From a checkpoint of a small image classifier: soap at rate 0.0015, trained on stained colorectal tissue patches (NCT-CRC-HE-100K).
Rows from block 2 of a small image classifier, named by matrix and row number. Rows with one number belong to one neuron. Each number is 128 + 32 x the weight over its row's rms, rounded and kept within 0 to 255. All counts start at 0. Numbers have three digits each. After the name is the row's rms in percent of the matrix's.
Before each neuron's rows are labels from the 100 images, of 14976, where the neuron reaches its highest value: "strongest on" is what is common among them. Only what is clearly more common there than usual is listed. The data: stained colorectal tissue patches (NCT-CRC-HE-100K). In brackets: how many of the 100.
# fc1: MLP up (model.blocks.2.mlp.fc1.weight, 768x192), inputs 0-63
# fc2: MLP down (model.blocks.2.mlp.fc2.weight, 192x768, transposed), outputs 0-63

strongest on: tissue: cancer-associated stroma (55); tissue: smooth muscle (41)
fc1.57 108:071128153128152117082130063088168090099157107158145103097117108158131179155179143127156118072108190108120114157181108089103150129114153081187129081171134155085166147091130092098114104129156087
fc2.57 095:117107144040058148120182064125136141169147115087130121123146146081135129151107174166036142114159102117160122125122175118132114181136123112208122106141078147174085119189116155152155166122133192

strongest on: tissue: lymphocytes (56); tissue: tumour epithelium (43)
fc1.36 095:095150063151182112160145137076109131100102166132096147119146129125184103084109119151148122122080090155130093140124152157200157111101112169129117142188121089130073171099206181158126118118161113
fc2.36 090:114152140127122137117157120087178212154100154182179166159139115144091168107140127220137070149086076110185102092072153093123139161161091117099082122115111124112141134134152138110122156106110113

strongest on: tissue: tumour epithelium (64)
fc1.127 097:151155138124122181086145150102206124129107112095178164162104188079195098160116181152151084111117157113148169140146080126129104117111106130174083160138150141109181102090090163068134090106195137
fc2.127 101:163103116118156040146108078091066148068118161115092087164200121142089115110077151101130114155143133161090104133133201117113097139101122135120137097132134202133084129123132142160094187175111115

strongest on: tissue: smooth muscle (46); tissue: cancer-associated stroma (37)
fc1.323 096:110171144141127178109107177125140180118129030129137137079119134205056129082124128182159139119104096153134134134111162134182095098181102072168171101137129128103086119117115098147158085112201174
fc2.323 099:179129187108072111117127141081139084112041140106140130160106117119122154182202139122059146103184152120125111124162119107137143094111164115124165072133122116150095092156132129104101170125118111

strongest on: tissue: debris (89)
fc1.231 107:111123131047143143113136104163143094148086147075080126094148153127101162146109124133094091089083145153193107187102202133109181142129129203095185071136125167174105102087120199131112118146120135
fc2.231 094:147142141154175109107139177089092150154143155116166127143098149166111131176129075142094167067138123128099109126175148115147102116123084107080143146109183124042106101156107125119165117143130063

strongest on: tissue: debris (67)
fc1.226 094:132084125084152121166153124129105070092131142074111089134123119157094081136167070134134162136118126127164087139092164158072161199151115067098156165120071166154122122123121206098063173092089130
fc2.226 100:145150154146109117147119174161131145103074135099149118151157149182165146120174166145095120100112165145180105128143083112116137045140162165095123137164125133139147193144197102106196124181181215

strongest on: tissue: adipose tissue (93)
fc1.754 113:132178110169125090135069093094128142147158130122133114117094129104128160133113122122065101170216092155117090184059116112178176147159119087176098161119132074094170071130176155056103162147184107
fc2.754 109:125111139123088154115102097108151182128107193116115099099116130075105148116136100152174099116141126126163124123134146101099134186108163167099128124078186076173131128152210116164131179147134195

strongest on: tissue: mucus (71)
fc1.387 092:074037134158058169138141120145152148106083154108163166146159143170103165099130132167087128151177125095115145156130142097072122152164174172141140120098142176113182122128186134097114162177186088
fc2.387 101:067205124116121093157096133202147154131133148156145089106099127090095134131097106128145133068107162107108138086159135092135191142098050124160168148138126127185155113095145114119058147144113109

strongest on: tissue: debris (73)
fc1.115 097:142098137189177139092213136135148128058138124149137144130136143112080157152133156179134108152162178151092152184095139139121159138075120189149133090151135163123147107138090134119075087035130091
fc2.115 099:129154104137194126116118134153146082179182102140111089139056128155156201111117168129196142103058074171135155112120108140107166106122103106135145168130106156153143146099142105095126142123179073

strongest on: tissue: mucus (33)
fc1.229 103:156140162119111122121105122069049159132130088090106098175150111128156057121111120141102191087135117083155149094116120088111121113102119089135131107157113111103125115151096118141103114111108122
fc2.229 094:132170057125184120112138117152125135111132069130205107119162144153141105131099141184180113127199155130135097163119090165098113109143143133134144149035172111093129131135143136125150096093153101

strongest on: tissue: cancer-associated stroma (36)
fc1.746 093:065155120107156117121158145148105203155048101098177196108125164120134154114099139173139166090096058161174115138142117170124040167114143133098168143170143154141089142149126105110159121141155107
fc2.746 102:137165103123153192087174118151113162143126113165143132150138121072160091160102131164105122140103177115147172143093046150091118122113106102096115079114158122121117076126166150067149141088158081

strongest on: tissue: cancer-associated stroma (31)
fc1.301 126:123068061138117076142095084116112158111172149159138154136100097137123134115182127082108152207114098138136153139161109104097136112100143100115116115116152045099120112080183138111180091121128112
fc2.301 134:101134106148135171112054062149140150158151126143139086179104163123128080102133146089134094171160086129131111121106109123178139120098140140149157173045099106120170104178179120136119128126152082

strongest on: tissue: mucus (36)
fc1.150 106:185186093089109109145092101079133183107125083109130148162119111121171127134123133132143172107093123160152123141146150102098089160178179187093114146161096083133037099128106153121117113120116120
fc2.150 097:168131112145128147117101130130128087134137103179159157073113143137151122117166117141127122123139180093160118166070107114086162085091135066172140098082185142136170102125119144126128150080167101

strongest on: tissue: debris (31)
fc1.51 110:145111106163115217149150092149074131107154160106089143175151068177133138109135122165119131187137150141139157113102118088157112134212082113160162185162112122147140115073155142125167160085116071
fc2.51 118:102134132069135148116037140144130118155153166124103133116112118122153162146083109177145103115115092114083108210159144117073153107132186132132090120123151135181116157202085136130088134136142140

strongest on: tissue: normal colon mucosa (64)
fc1.561 104:115131155150133197167155091119143133085180125094109128039097100148184094119144153140126154128138170108101154092119152129122171087168124109127174136199174118184099101103193080156121101104159127
fc2.561 097:116142139151201106104085124095124089130105114107070108137108089153123126116075166115177125101191146149152116125148181168126146143078219115105121149102126126162119103126172116154161201144113134

strongest on: tissue: adipose tissue (41)
fc1.23 097:152149108174113078056098120139117136182166062090140143140127152098101101183081089108190200151113166108179154128123095198131086134116193056126157150110122146106143167151133154081142139089121097
fc2.23 108:120146124128110090123157171128114091119153118211093128126106101127131145115152096101036156140114072116139134096095100123153143131137108184104044118072137113143113111131165157127136129165142099

strongest on: tissue: cancer-associated stroma (60)
fc1.250 108:152134210152113106085115129176138190095070115184157132098146137135163181138130158071177185125157131125119063126109112138077200117095094051148114110140165126129190200116146143131152090122155129
fc2.250 103:162165079123190172091146113129145142088167067083121153134118044116091164125165096147126152137137145093103132151113142144082122113112139125101143110173117105123125106167146122150152185121179132

strongest on: tissue: debris (48); tissue: smooth muscle (47)
fc1.266 117:132129121086176111111114058097081090075140223144182130147119094107156119091110170112111147129115106126139160070062167143146140137109188148159141106127170195124049151116120117176122106156038150
fc2.266 125:118144108174168129162162103141140105107140122157163136123138162115093179159130130133192136049177152138081129033123184102126123143076140173162137147139183131124150111127133124166071165152087104

strongest on: tissue: mucus (44); tissue: normal colon mucosa (34)
fc1.331 099:102084174085138110165164146080110144096166160131112076150174094097129138101127146146108093153095150130124071126166207089144082170139117190117089099113149142174071144119148173110174163151217117
fc2.331 099:097160110105144071126185071103163127126074056073149092138113094124112095155091122083160201147066133169138206149167077119109140126123131079123091099125155137121173065141095124112121129135125131

strongest on: tissue: lymphocytes (36); tissue: mucus (33)
fc1.523 108:184217178150178092122113145136100065140125076119078139163061128112100121107105145114169102098137168154142118165128154115126140130080103081133149093082223113119132131105115129090136089160138067
fc2.523 099:080023075175119150126226194085107177141148160115145095084075144172158117109070146080132151091133081116109125155096108130134159139153100180092124155161088177101114139172080088120173133127177135

strongest on: tissue: cancer-associated stroma (46); tissue: smooth muscle (45)
fc1.388 101:128118105115151118070079149139097112159085126137117088167125162140088110159182122174105119129074136131187180095164084138139202139084138133098135147158127143177030166140095106101124139115206112
fc2.388 104:105134107134098105094153119150139139126105128075139104105058105180156167103124095123132155111136069154161106144082088082127156181205160159092134138137110111180088097150136106129101180134109094

strongest on: tissue: debris (58)
fc1.661 099:170171078116150140100125114106135113153110152160129112104104093110115185149124154117149165109086098118121128111137110139084080048088133134092113124159122159168139072128121139149178146183146157
fc2.661 098:083136119148073123177096114138164111174111085144125073132092122109122129154132098123124126131123085083103136136133123105180163137123092120129136181124122106135181054158140044122161076194201174

strongest on: tissue: normal colon mucosa (38); tissue: cancer-associated stroma (32)
fc1.593 099:182113138174119107157114119054161089149105115086158102179177126126128053136130096138162149091125123136065126148135085134084186051108115115109073106147151139187138191171173092107111168205102157
fc2.593 097:131126166199120089136193130125161171107152098149114111092150193133124079131174111096123151144145131150136153189107132094180139161130144213178238132128163096109121098154122102091104154130112168

strongest on: tissue: smooth muscle (96)
fc1.132 105:115172103119116140102171168140139082135181185069076064119122105141170180108165165128160124133127126129059166067139125094141134069061111148167145160150155169151116109097144131145144167122088126
fc2.132 101:137110092177148134145119109123115110091159108098218129185160172169167159117104126128121143113176082161156150125151117153077134113083156152109170134162075125118167153093139108076150149129134115

strongest on: tissue: debris (85)
fc1.199 112:165146117130122045137126168118140134163158111147101104122143182136135111201168142154137145119131145163121088094121145114162146094116129119094166112165083096164085053097141074151174130114127144
fc2.199 097:181108168081127105118080172125162135102155105127123136118114158161075152101147135114124132078106131098107086049116106121110111151120087154115185098127129094038151174121181141145123137119122113

strongest on: tissue: adipose tissue (41)
fc1.165 105:120143178126105108141127094111178136069104171171080165139061152095143182117104118205167120087093112114045159128181168088120092128084092121159104109135098153164117069168173087149089138145115153
fc2.165 096:100079111109082140109134127157181139122140140130097098159182119127143103140081128107119115135145112088127112162124140169143141147067148130092079152149137153107121161129125125142063131088133100

strongest on: tissue: adipose tissue (48)
fc1.328 094:149088141117074105184068161145103158062125107130154131075182112149141111130086103163167105061148108156108157150113102131115167075109168079191126097106160134136125156081185126057129125122136105
fc2.328 101:179147061166095118099067132109099118150100166124205088084100177153136098121112165109087155087121068088176152105103169201095089081134133120183104110133162136136140126140112107157144151121084160

strongest on: tissue: adipose tissue (61); tissue: cancer-associated stroma (28)
fc1.592 105:101108095117106145139102130060125126187089191119109065111089081107153142091137132169146137137136157055131140131156072114071102069139127198156154106109136120105179125165174125090126191196109113
fc2.592 106:153136106148173080166140070145148165138143156135148197169190156180141127156067097112153137131143108169169063132142093114102078120074075114109160149141131129113134127156180079191094133118117064

strongest on: tissue: cancer-associated stroma (46)
fc1.696 107:084133096044094131152093103106079166132143118156133106169110091120066086089092124184116110113107142180072082111092159151156111110148106177114145100157076124134134139141100164160141094085138106
fc2.696 111:138078184177156095133165079110139167132109140133113116144105072168121114119187108125132106112078138086134154095091195056119154159096128101149138092165120113159132090132114175116136189094123165

strongest on: tissue: lymphocytes (84)
fc1.49 092:116125117172087112039105151149120095122163077130159162171122126119114113128055062134104063106158140127095128110145196139129155120093132131150088132137167200093136094111151187177068089103140088
fc2.49 107:163175179106101127127083118109135175106140126105112164104111132053118203141136150116163143156064155130066140111079012131101142180158160139163089070105131114111106121140114137190130101106179144

strongest on: tissue: cancer-associated stroma (66); tissue: debris (29)
fc1.255 088:161178127118111165143136129112084136103139153150117039088098091055089139116138186169099162119100126120107189103104105116141146099149079099093136118142088057091152116100112068110110148116097150
fc2.255 087:112101155077128137170083127152068116048073125074098162125144149113121125132131042146137090136071093146128065185117167096199123116159139145139123101125128132119085180186130150123097131148158121

strongest on: tissue: smooth muscle (96)
fc1.260 101:139113119116129137102083167122108110123173114102189136127105160132098163154155138133109125186089138143135068082120077100086178098063185170180173029150057168096092100108168184110154118145088126
fc2.260 105:114059136103103165095110130135137120197152141153175105113125067098195170114147125115139140102112134127152116135176114125170141125084151107128123166109122146126124111099127139175116091171180152

strongest on: tissue: cancer-associated stroma (57); tissue: mucus (31)
fc1.526 105:132096098060160125178118111099165115101131070131191095135143088136145157115124170143104070093096124160131160096144159106078097146148130119120096116062202112087142143180145153099144139142210105
fc2.526 113:103132091146110070111171197111141108093138119187115186172174136122064144144147134153099083085077075183108120181102090110130124055122191149087128139150116117150100160068062113112115156133081165

strongest on: tissue: cancer-associated stroma (47); tissue: lymphocytes (29)
fc1.715 110:186120141147154135143102102101115135131151149127129119181132100126120175082152139128122163142118206196064094054122124138123103121141137081141152076171110185146104119164160122139148138121137124
fc2.715 111:163107201110127125150108116141133111119137091147081140084176078133129083147131127128151097159070113108156160128175107094077110130115103103149093113163124117157143136080046100156141151115177190

strongest on: tissue: adipose tissue (79)
fc1.394 108:114113050160135178112164104149111157166154077124139126067096077133125152193125088131139138145094153059156102113068141102219174101132089106104096181166133131160162116139121087143114095134165115
fc2.394 097:141163140141132098148168180121110124161151108140084135139143133077126059193080091121119114107142163090169138146149139127112119188077159135122097166088123066175075122138117143066116142131179145

strongest on: tissue: debris (74)
fc1.416 099:137114206143180111140164105118132113101151151191186180161167118164099110123151112214136160136071150145126147149105091122168144124106158112078165152102075162184105108138082111166089174139123154
fc2.416 107:128183169066162168145144083122171130133134130081108104089093081130115132097147172127141108085161190155081147192109160095120118117120129087159117092134111169135151126119156125093140121137131077

strongest on: tissue: lymphocytes (32)
fc1.77 110:164142103098146138166100085073114109130196160114182114197079102075101123080156083106106154123122169097133144122095182161152176161102185102124168063110141155081178147113151147082120138149172093
fc2.77 111:141119102130136092130139149101101176077145155104139154128112148127152151108148190137163128095112153102122172117137184117134107125108117090062128087049114154097112137075181142063146112121158125

strongest on: tissue: cancer-associated stroma (60)
fc1.0 111:065102111121101128058067096133104129135127158112128088104104124159035091113104122092125129161111126181176156137097093240164136138130191178115146125150154127151136099103114127140115133111159162
fc2.0 108:111117067157099087100183183162128131168146135149149120162139108123123174201163163203117114100154107151136108188057103131108121142228143120154130208176143144213128152133138176134110080170149149

strongest on: tissue: normal colon mucosa (26)
fc1.703 105:128088117132172159151113120151124117161131209117100157123161147145098164123100148137125108150098121122123134136056133134161094123141108105106175093103137145107173141119125145142147171149106129
fc2.703 099:118200175108137158107175132102177118148113130132146155062074155095119085043089100125160170076147083138136158111137108098121150091170163171089125127059117132051163143083122146189116106124123141

strongest on: tissue: smooth muscle (53)
fc1.177 097:098067203066194086112126127095071101111097067184095116119099121133135145118114151152183110172121076156142114088121127116151173128056136153104129128194067170112184151084083091137078083153123127
fc2.177 096:132115145193091165130171082182123099179111165136138155122128155112179155129183123133114114089087174196157141106170123122154108101137135148165121120120140060155151064183175160112156170163111121

strongest on: tissue: tumour epithelium (35); tissue: normal colon mucosa (30)
fc1.525 091:134136105082088072111131176094135122140093162069102162179097147113094102104181146223161131141108145161135127153132148111100105169123165117054122134182143198115124109121140115105104081107100085
fc2.525 086:176125164114125155097155128151133060138160152205078128077095136106118070153112174170139117124128154165155122141125149134062117102153144165140125128105155138130051128134168133071148146096110152

strongest on: tissue: smooth muscle (34); tissue: cancer-associated stroma (30)
fc1.239 095:133134102145140113104103116135170079167104127114144146188139151127074189050094132132120130165171155140166126093159161143142098160092159103130094050175113130049099123047149134171090093108118163
fc2.239 092:057149140131148101076107090177095104070175185087069089125117160109158070205108159103130067130129071132138112123140142111125132088121137133086168201058109153131136147141109190154123107206136104

strongest on: tissue: debris (67)
fc1.276 084:124155191104131085154108163161098100108122148123096099095117145097134071157118133131112125134183148151119109115171087159125119167167146127132140109073126093097110079126198094150138148135107167
fc2.276 088:157112121164159174074170099095169109181096116170169133177143143146181155168113115150149083149129133151139129135108156104097164136084095184115172133082118153166075150153122132088076125103102143

strongest on: tissue: mucus (36); tissue: smooth muscle (33)
fc1.345 091:145151155124140145088141138100120143127151094082118104124132114119162091135080111126105154137151092157111146182101207122145140116150133146162087109068121183176140156085122109145156156065123083
fc2.345 092:123070080183124149117143150148163088136117094162089086097153122156121172132134152151107135150110089129153133142126148131163108103133175112171179073158128112122132185123124149081145142153117120

strongest on: tissue: smooth muscle (35); tissue: cancer-associated stroma (34)
fc1.548 107:099192147089189081091062151141152123062057107184147173114106156142126131103108120168107132094111136037114132162095092190164123111145174123158141094124128159153102174169093138092128119193164176
fc2.548 100:163089109054161153191155104179222094143143104107149086138124148151155143172103151084144160141147126201181191099160093166121051188167119077110130145070124111145106141155151165165153133124157192

strongest on: tissue: adipose tissue (56); tissue: lymphocytes (27)
fc1.252 097:086181120150156168105064105155139167147159137128121169133131100102097116135112098084176159166113093158081120184106099087165109085092155167084105115083137119122197176205104104060152156108079111
fc2.252 111:091160123148150075083104147082066152165149125152077153136101138128162083120099149178118102125169137137096033117073184101125119124120145143172138098123149116075106114104134141111117136162087139

strongest on: tissue: debris (44)
fc1.686 080:089170130137168141146088103125152119176107185179104119079157120103109135132145164124187118122160116122063136163126171177149149093085096120138089175155168106163139128095149165203142121104103147
fc2.686 076:138087153098105093100218136117130157144127042091213125078138085118103127108125063203146128176138148211148121069116118119159133118140064111121150199167124146123151118135156123157158138099105198

strongest on: tissue: tumour epithelium (39); tissue: adipose tissue (32)
fc1.581 104:140075096107110151104101136128151122120121142081157106095106093131114151135125110136155153076198172127107157096103117159070131106156161157127123104088162127169195179163103136142170112088115096
fc2.581 118:088138148106171092058147127093136087148101110092143082136135144174171065117159128125112184103075106089158079093128113112161128178126144094114107104122092162121174111145132162104129099182114157

strongest on: tissue: lymphocytes (49); tissue: normal colon mucosa (28)
fc1.576 123:148079145113153081185064115114130154025127131166154141133124164149096107155128076111118102163146102144177155086140135116133139147173162112079111085115172159157140178044190091081187144190163103
fc2.576 106:085161118109110144132187092149156073134107163112142169179130172122105207068087124110112124135150132089110080161123114126136140135086152109155139148126120139174152121147139161120107190036134161

strongest on: tissue: normal colon mucosa (86)
fc1.569 108:120078115132127111038083164132125124138132083118157088111180095075145087121105137076039192168139102150142110082131107110174126124082142152156128157130210138171140090118111143159061122136155124
fc2.569 094:106151132137155145121125177098144159179107136065121082092114114218192127148120140116139107120102122118129139164168109128067129121181109169084087151121119092154126145160121114147133132166126157

strongest on: tissue: debris (82)
fc1.65 102:129182131077102183116127129165147140145113151160160123111082111128100151115123136134125133147061192143198190083150095157104110129117142118143146104113106105118152139175126128149182136162167087
fc2.65 103:134118133080108123170139160048097092107153123070118144118138130180178128158104104124134122136135100165140112137108138182123107082196051158152066102168138143094154123101143118120136183095130164

strongest on: tissue: normal colon mucosa (98)
fc1.256 099:173167100141150121158162119121138176050155108105120091096127155033110155155138115116186091194163223158149110107168166127179106124135079097148155143137114117149173122151108136171155088123193124
fc2.256 094:118192210124109122128133134139152127118094132110138098103136178140129095103119153164137047049135090151128094077062154168135143116148126157099114114197157129087129121062130099115061167118121136

strongest on: tissue: normal colon mucosa (79)
fc1.245 086:115132086127162104148087099138099112081150075126100109118126145106155160097091151117111182101182072197067148083117187143139119049114162168119170115139110090128107175191174129162117113152147127
fc2.245 088:136138171155142159086139154109085114146147108118165075100118126119156127160188124172142122141054138134138090120067093144187150084162172138134096100135151140118200162086182127102155156078165104

strongest on: tissue: normal colon mucosa (28)
fc1.634 101:129117095074102097153147120098128104077098144175145119160145122137123067096109065143120100088127133171096173081113122136158069169118079151103083089136179129135113147046091115153153163101169102
fc2.634 096:153187129132189130140127142093147125190194085127133110142095096071108093109151141131150108153106126118162081197090089108111111097140122145086122177142179078139144101122078140153063165081098158

strongest on: tissue: lymphocytes (72)
fc1.620 093:152181133105175157055165122097110101124155174203165126110133135105092170196108168143130159075137088163092155121142123088109212103100104141177161075142148140112164139073155127121152117068133141
fc2.620 105:153112133140073169073132120111093213128121145092086117157091118109123147091143150159116155135089086164160134113172091091141113120126063088089195100135101145150127133133060057146156143176143156

strongest on: tissue: smooth muscle (74)
fc1.409 119:114175128131150092099080139057154113165073148083170132081157125123106149108086105187118092101155133153134147158151116148083127100154060174177136121101141183200151213123209125086169130086152147
fc2.409 108:124150149066112165144140100118058110166153119150169127142140087171147205175107169125124162140135113092078152045105141136145164071138207144126137132149145088077125129171158196101163157129118091

strongest on: tissue: mucus (97)
fc1.580 104:150175158037143115104049115136161101131121133137121145121048177129121144120124122124157171159182190105141135139133113089110097118097135116114106183110117112102126088143133196115128146144119121
fc2.580 103:130148120120144136114160180097112176128121171147182149092131102093143128144139133174107072091154080218137105166194142098151150071108158185137166167094154142147090132053088077093089165116123142

strongest on: tissue: cancer-associated stroma (49)
fc1.642 097:208091155107094149154125172142087108135126154115149117078110082146121136097152191170158115105084152133095103153109105138140122092113123140095133137162122126185139101139127098127063070082132199
fc2.642 099:107133143119155120143155056139092116158059125120104133158119140098100142180085163146141121097120070152123116191119111124114143135159131104131157097164075144147074137057103163157144127078209106

strongest on: tissue: debris (44); tissue: cancer-associated stroma (31)
fc1.263 102:141122123090107085109145124096143103116161127115191127100081108121130109144186153139104151178154120170159122129095097144176156149136166096136139144162117141124095133137155112057123123163153151
fc2.263 104:106130151133086099075154133065127121142132116127133143178132058182137127121141175081150130087100097198102150117088163100134159098099069186084203168134152128134117131111109153132143124126089113

strongest on: tissue: normal colon mucosa (39); tissue: tumour epithelium (36)
fc1.680 090:094159093150092169166087155153103126105100167135166134136112154142130135144132162085144124099150136110047083129079090122143170107092155111112178165191166132168121114125128155167083063100083119
fc2.680 106:144162203099135125152125104130148083114101114180108175165150120158097140093177184202174124114139106129114083125115164149115073150100169084110149177146095078101158091174179117149090166169178119

strongest on: tissue: mucus (49)
fc1.227 089:117101141141156102091151074049164175141145058159130137115113122068156155145116150131191115158145142126101140108104022148073153126169105135146128164142128111126147105156125131121092162118146087
fc2.227 090:034166133101140149107242209115160062065123152099119142131092158147129143145140106131094161106111157145141149147186158102146123117068096080087172098095132142154185148144159106110145076091107176

strongest on: tissue: cancer-associated stroma (50)
fc1.90 096:104102168180151111134109111078104137120143102138135139174115109081162107162115187159108134066118151127085123128172115131089151107185139153143066160161123118137111180093109101084107088093143151
fc2.90 101:123176118136160202126176158172122117140118192092144093132133117152123139104174134094142187114147178078092100087116156102196116153083105155179144105099140107114165151139144113104186072112087083

strongest on: tissue: cancer-associated stroma (33); tissue: smooth muscle (32); tissue: debris (29)
fc1.382 102:112143155083088141099108108145161123108089230097080197151100115158202088118167113077104117126147124152128173182137182109116146092186099125096158137128160143121124107112178142160130182109112154
fc2.382 107:113127128115125180102166165185093092085110081083125095133142129118066102079185127180136128091106150144139106126135167126126132122130101188109088130050133098171098168151103128114089181162113109

strongest on: tissue: cancer-associated stroma (29)
fc1.7 098:109109118152044107099139155144097118158131104107151119123131092152117102141096113121138091124126109070080136131175071155166109050071155148126096094155102095157173104145117128207077137078121177
fc2.7 096:141131091150144120102152132173087107101116138139150126130143131145145183185104185146069132138078133196141124124096098164125152142132131153161114113091082087061082187144087146113122163125213117

strongest on: tissue: cancer-associated stroma (69)
fc1.515 106:132141162136129183118083175139116123123115070105097130122097083204142077110168137163161113095103146113142093101135135156103119099073101129089146127113138124122145159134128110122104148159096131
fc2.515 106:155103089110123104083105136164159132135101148139181085158170098068137127124125160127112146082121096164108120145153136118106119180213038146128122097167178131139134108091145134070123175086095127

strongest on: tissue: mucus (64)
fc1.608 098:160134096153136109073094156171138193120077094141115099082092118129125170125138120088127108156077141084072098067125147097164084144138124167134123123135121119137076131119112134159155104135139119
fc2.608 094:100094090132061140156142163149132076220151097160138153104185138139131149126133125076167121185097092120139146102123127165163158155090132138143099098118200158193177081136157137101068129145084124

strongest on: tissue: debris (97)
fc1.720 098:155161140132158099129140146097126129114091160164118076113149108150091093145132093142135130140157140100183134134075139135159128066137109156095118092119098143103146139128127151119142197121114132
fc2.720 093:171140179095112104156143092123091071071115104129155101074052122188152154140110088146165139159062158173144074156105144163074177156143106148155116156114076148077127128167169105154109088141080136

strongest on: tissue: lymphocytes (40)
fc1.729 095:127093129157070116147150119083099113128115164033167119191103114111102204127156110172121090152068122100172098147162190157127169162113153166138097145118055178144062110092158181170064084086104179
fc2.729 096:151140161102135165193135143177087131109174117144121143139070193093207150196120184177092143128145128101093141124130110136147124191155198056158149132190085137154087186100145099059125103137238124

strongest on: tissue: adipose tissue (57)
fc1.174 110:157093113145121148120105140111142138109165117117184091165169117141110130093111156169120116080155158149134108196098115139161148100133192128179108136024183147118121161150143186138169168176118143
fc2.174 126:143180098142111100149037145102130117095129109159090141122113125099081098164111101170086121158097122143123185122121142170148073137146130144142182095135196045143161116101190157128129199168076098

strongest on: tissue: tumour epithelium (36)
fc1.412 085:127057113135161112165138148127093122122179155123110137170134188116150132150105102137092118185099144129138130104139172170089151147140154113122116213153186131155145119097170211179129140054086107
fc2.412 088:172148098122081174115158119135145178185153116105101107148115087084189112191124134124127168155144118128187150072140145118171072106135162124106147142105140135145133130142124104074111115052109124

strongest on: tissue: smooth muscle (62); tissue: cancer-associated stroma (33)
fc1.426 081:136083168131142144140136149088069153155125138148143126113166136082057108105116126173124179117091153106110126108144092130119201212145140067124190163147098068142088158103137113107160103117124152
fc2.426 087:182066135169106093101112112087160178163081070090064140128102075117091146133107098164124145147038142132114136144076164171144100078152105125125103112163144139108067089162134134108119122117154157

strongest on: tissue: normal colon mucosa (25)
fc1.381 094:112168160134118189099102138170179120158088132141148127109114155158116094115199107134149185159107077117092100117120071165169094078165048127120080149128115150084151139171192129103127143116105152
fc2.381 099:074102124065151114115139130125090124091116107094161151120163126180140181163119140150162177122117115135151157150099137154158063164168110147140109124128061100163114114100119078114113074080140103

strongest on: tissue: cancer-associated stroma (56)
fc1.236 100:101097139144109092082128165159116173090140172065123120117091100137077084172173149120117051169102086100143182158097126183133113090082104136145123136116057183137091117094163136121142151119199153
fc2.236 096:167190082082136099094066095117131146150120134123149069138112122137166102141154165137095178084146118121162121165096112113108148133139114102147108155135157129172109134147170124113206144157103106

strongest on: tissue: adipose tissue (86)
fc1.708 106:130084172099070098164096094143094089109136158199151150136142082190110114161110128100138167120123066122102103173093146135185134147133148126031102142121153094087169063139107154132141165145102134
fc2.708 105:122169108180164096134150150081064135148141098099142147083147148157115124152125130134074154067160102096156137104142136149133143144082160142090160129156170146078179184188139116090133171068117086

strongest on: tissue: smooth muscle (40); tissue: cancer-associated stroma (37)
fc1.493 105:107137119186140096151141185155150139119074193125091161095157140161161116101168107098043139199143146160133144104099143104135107111093154118138176087125181182122092093134092130119111179134175114
fc2.493 120:117105174197138191145145134125111111121126078069105105147178141150133170156101145152110112099127144120114169140139109160139105127137148129084147127080096077151197131152144149084170082110129146

strongest on: tissue: debris (45); tissue: cancer-associated stroma (34)
fc1.710 094:093155149118127168116168177210168139156130123145120122068131081149129116149110157204108099137107127125037158150096131122110087150096109045150135144137100122136120060139152092117156105191135136
fc2.710 095:147153124124155094132118092136111121128177125092143142174142152050140090095160186150118154155140089112161123106109165074125151121155122138084151080174085180090158104157132100105084172145170147

strongest on: tissue: cancer-associated stroma (53)
fc1.672 097:153117135123136151137153118057167176146140137134132091082068151138100158167093169124137124124087147146150162105107076133103064125175120130150117139105145115134150080048168185074119088076161129
fc2.672 105:181085078081114140056131139143120151082165111091135176137202150143046175172149111102119109156097101087103058087129150102127116086160138120125145123154125131150116180133129108197069195196129150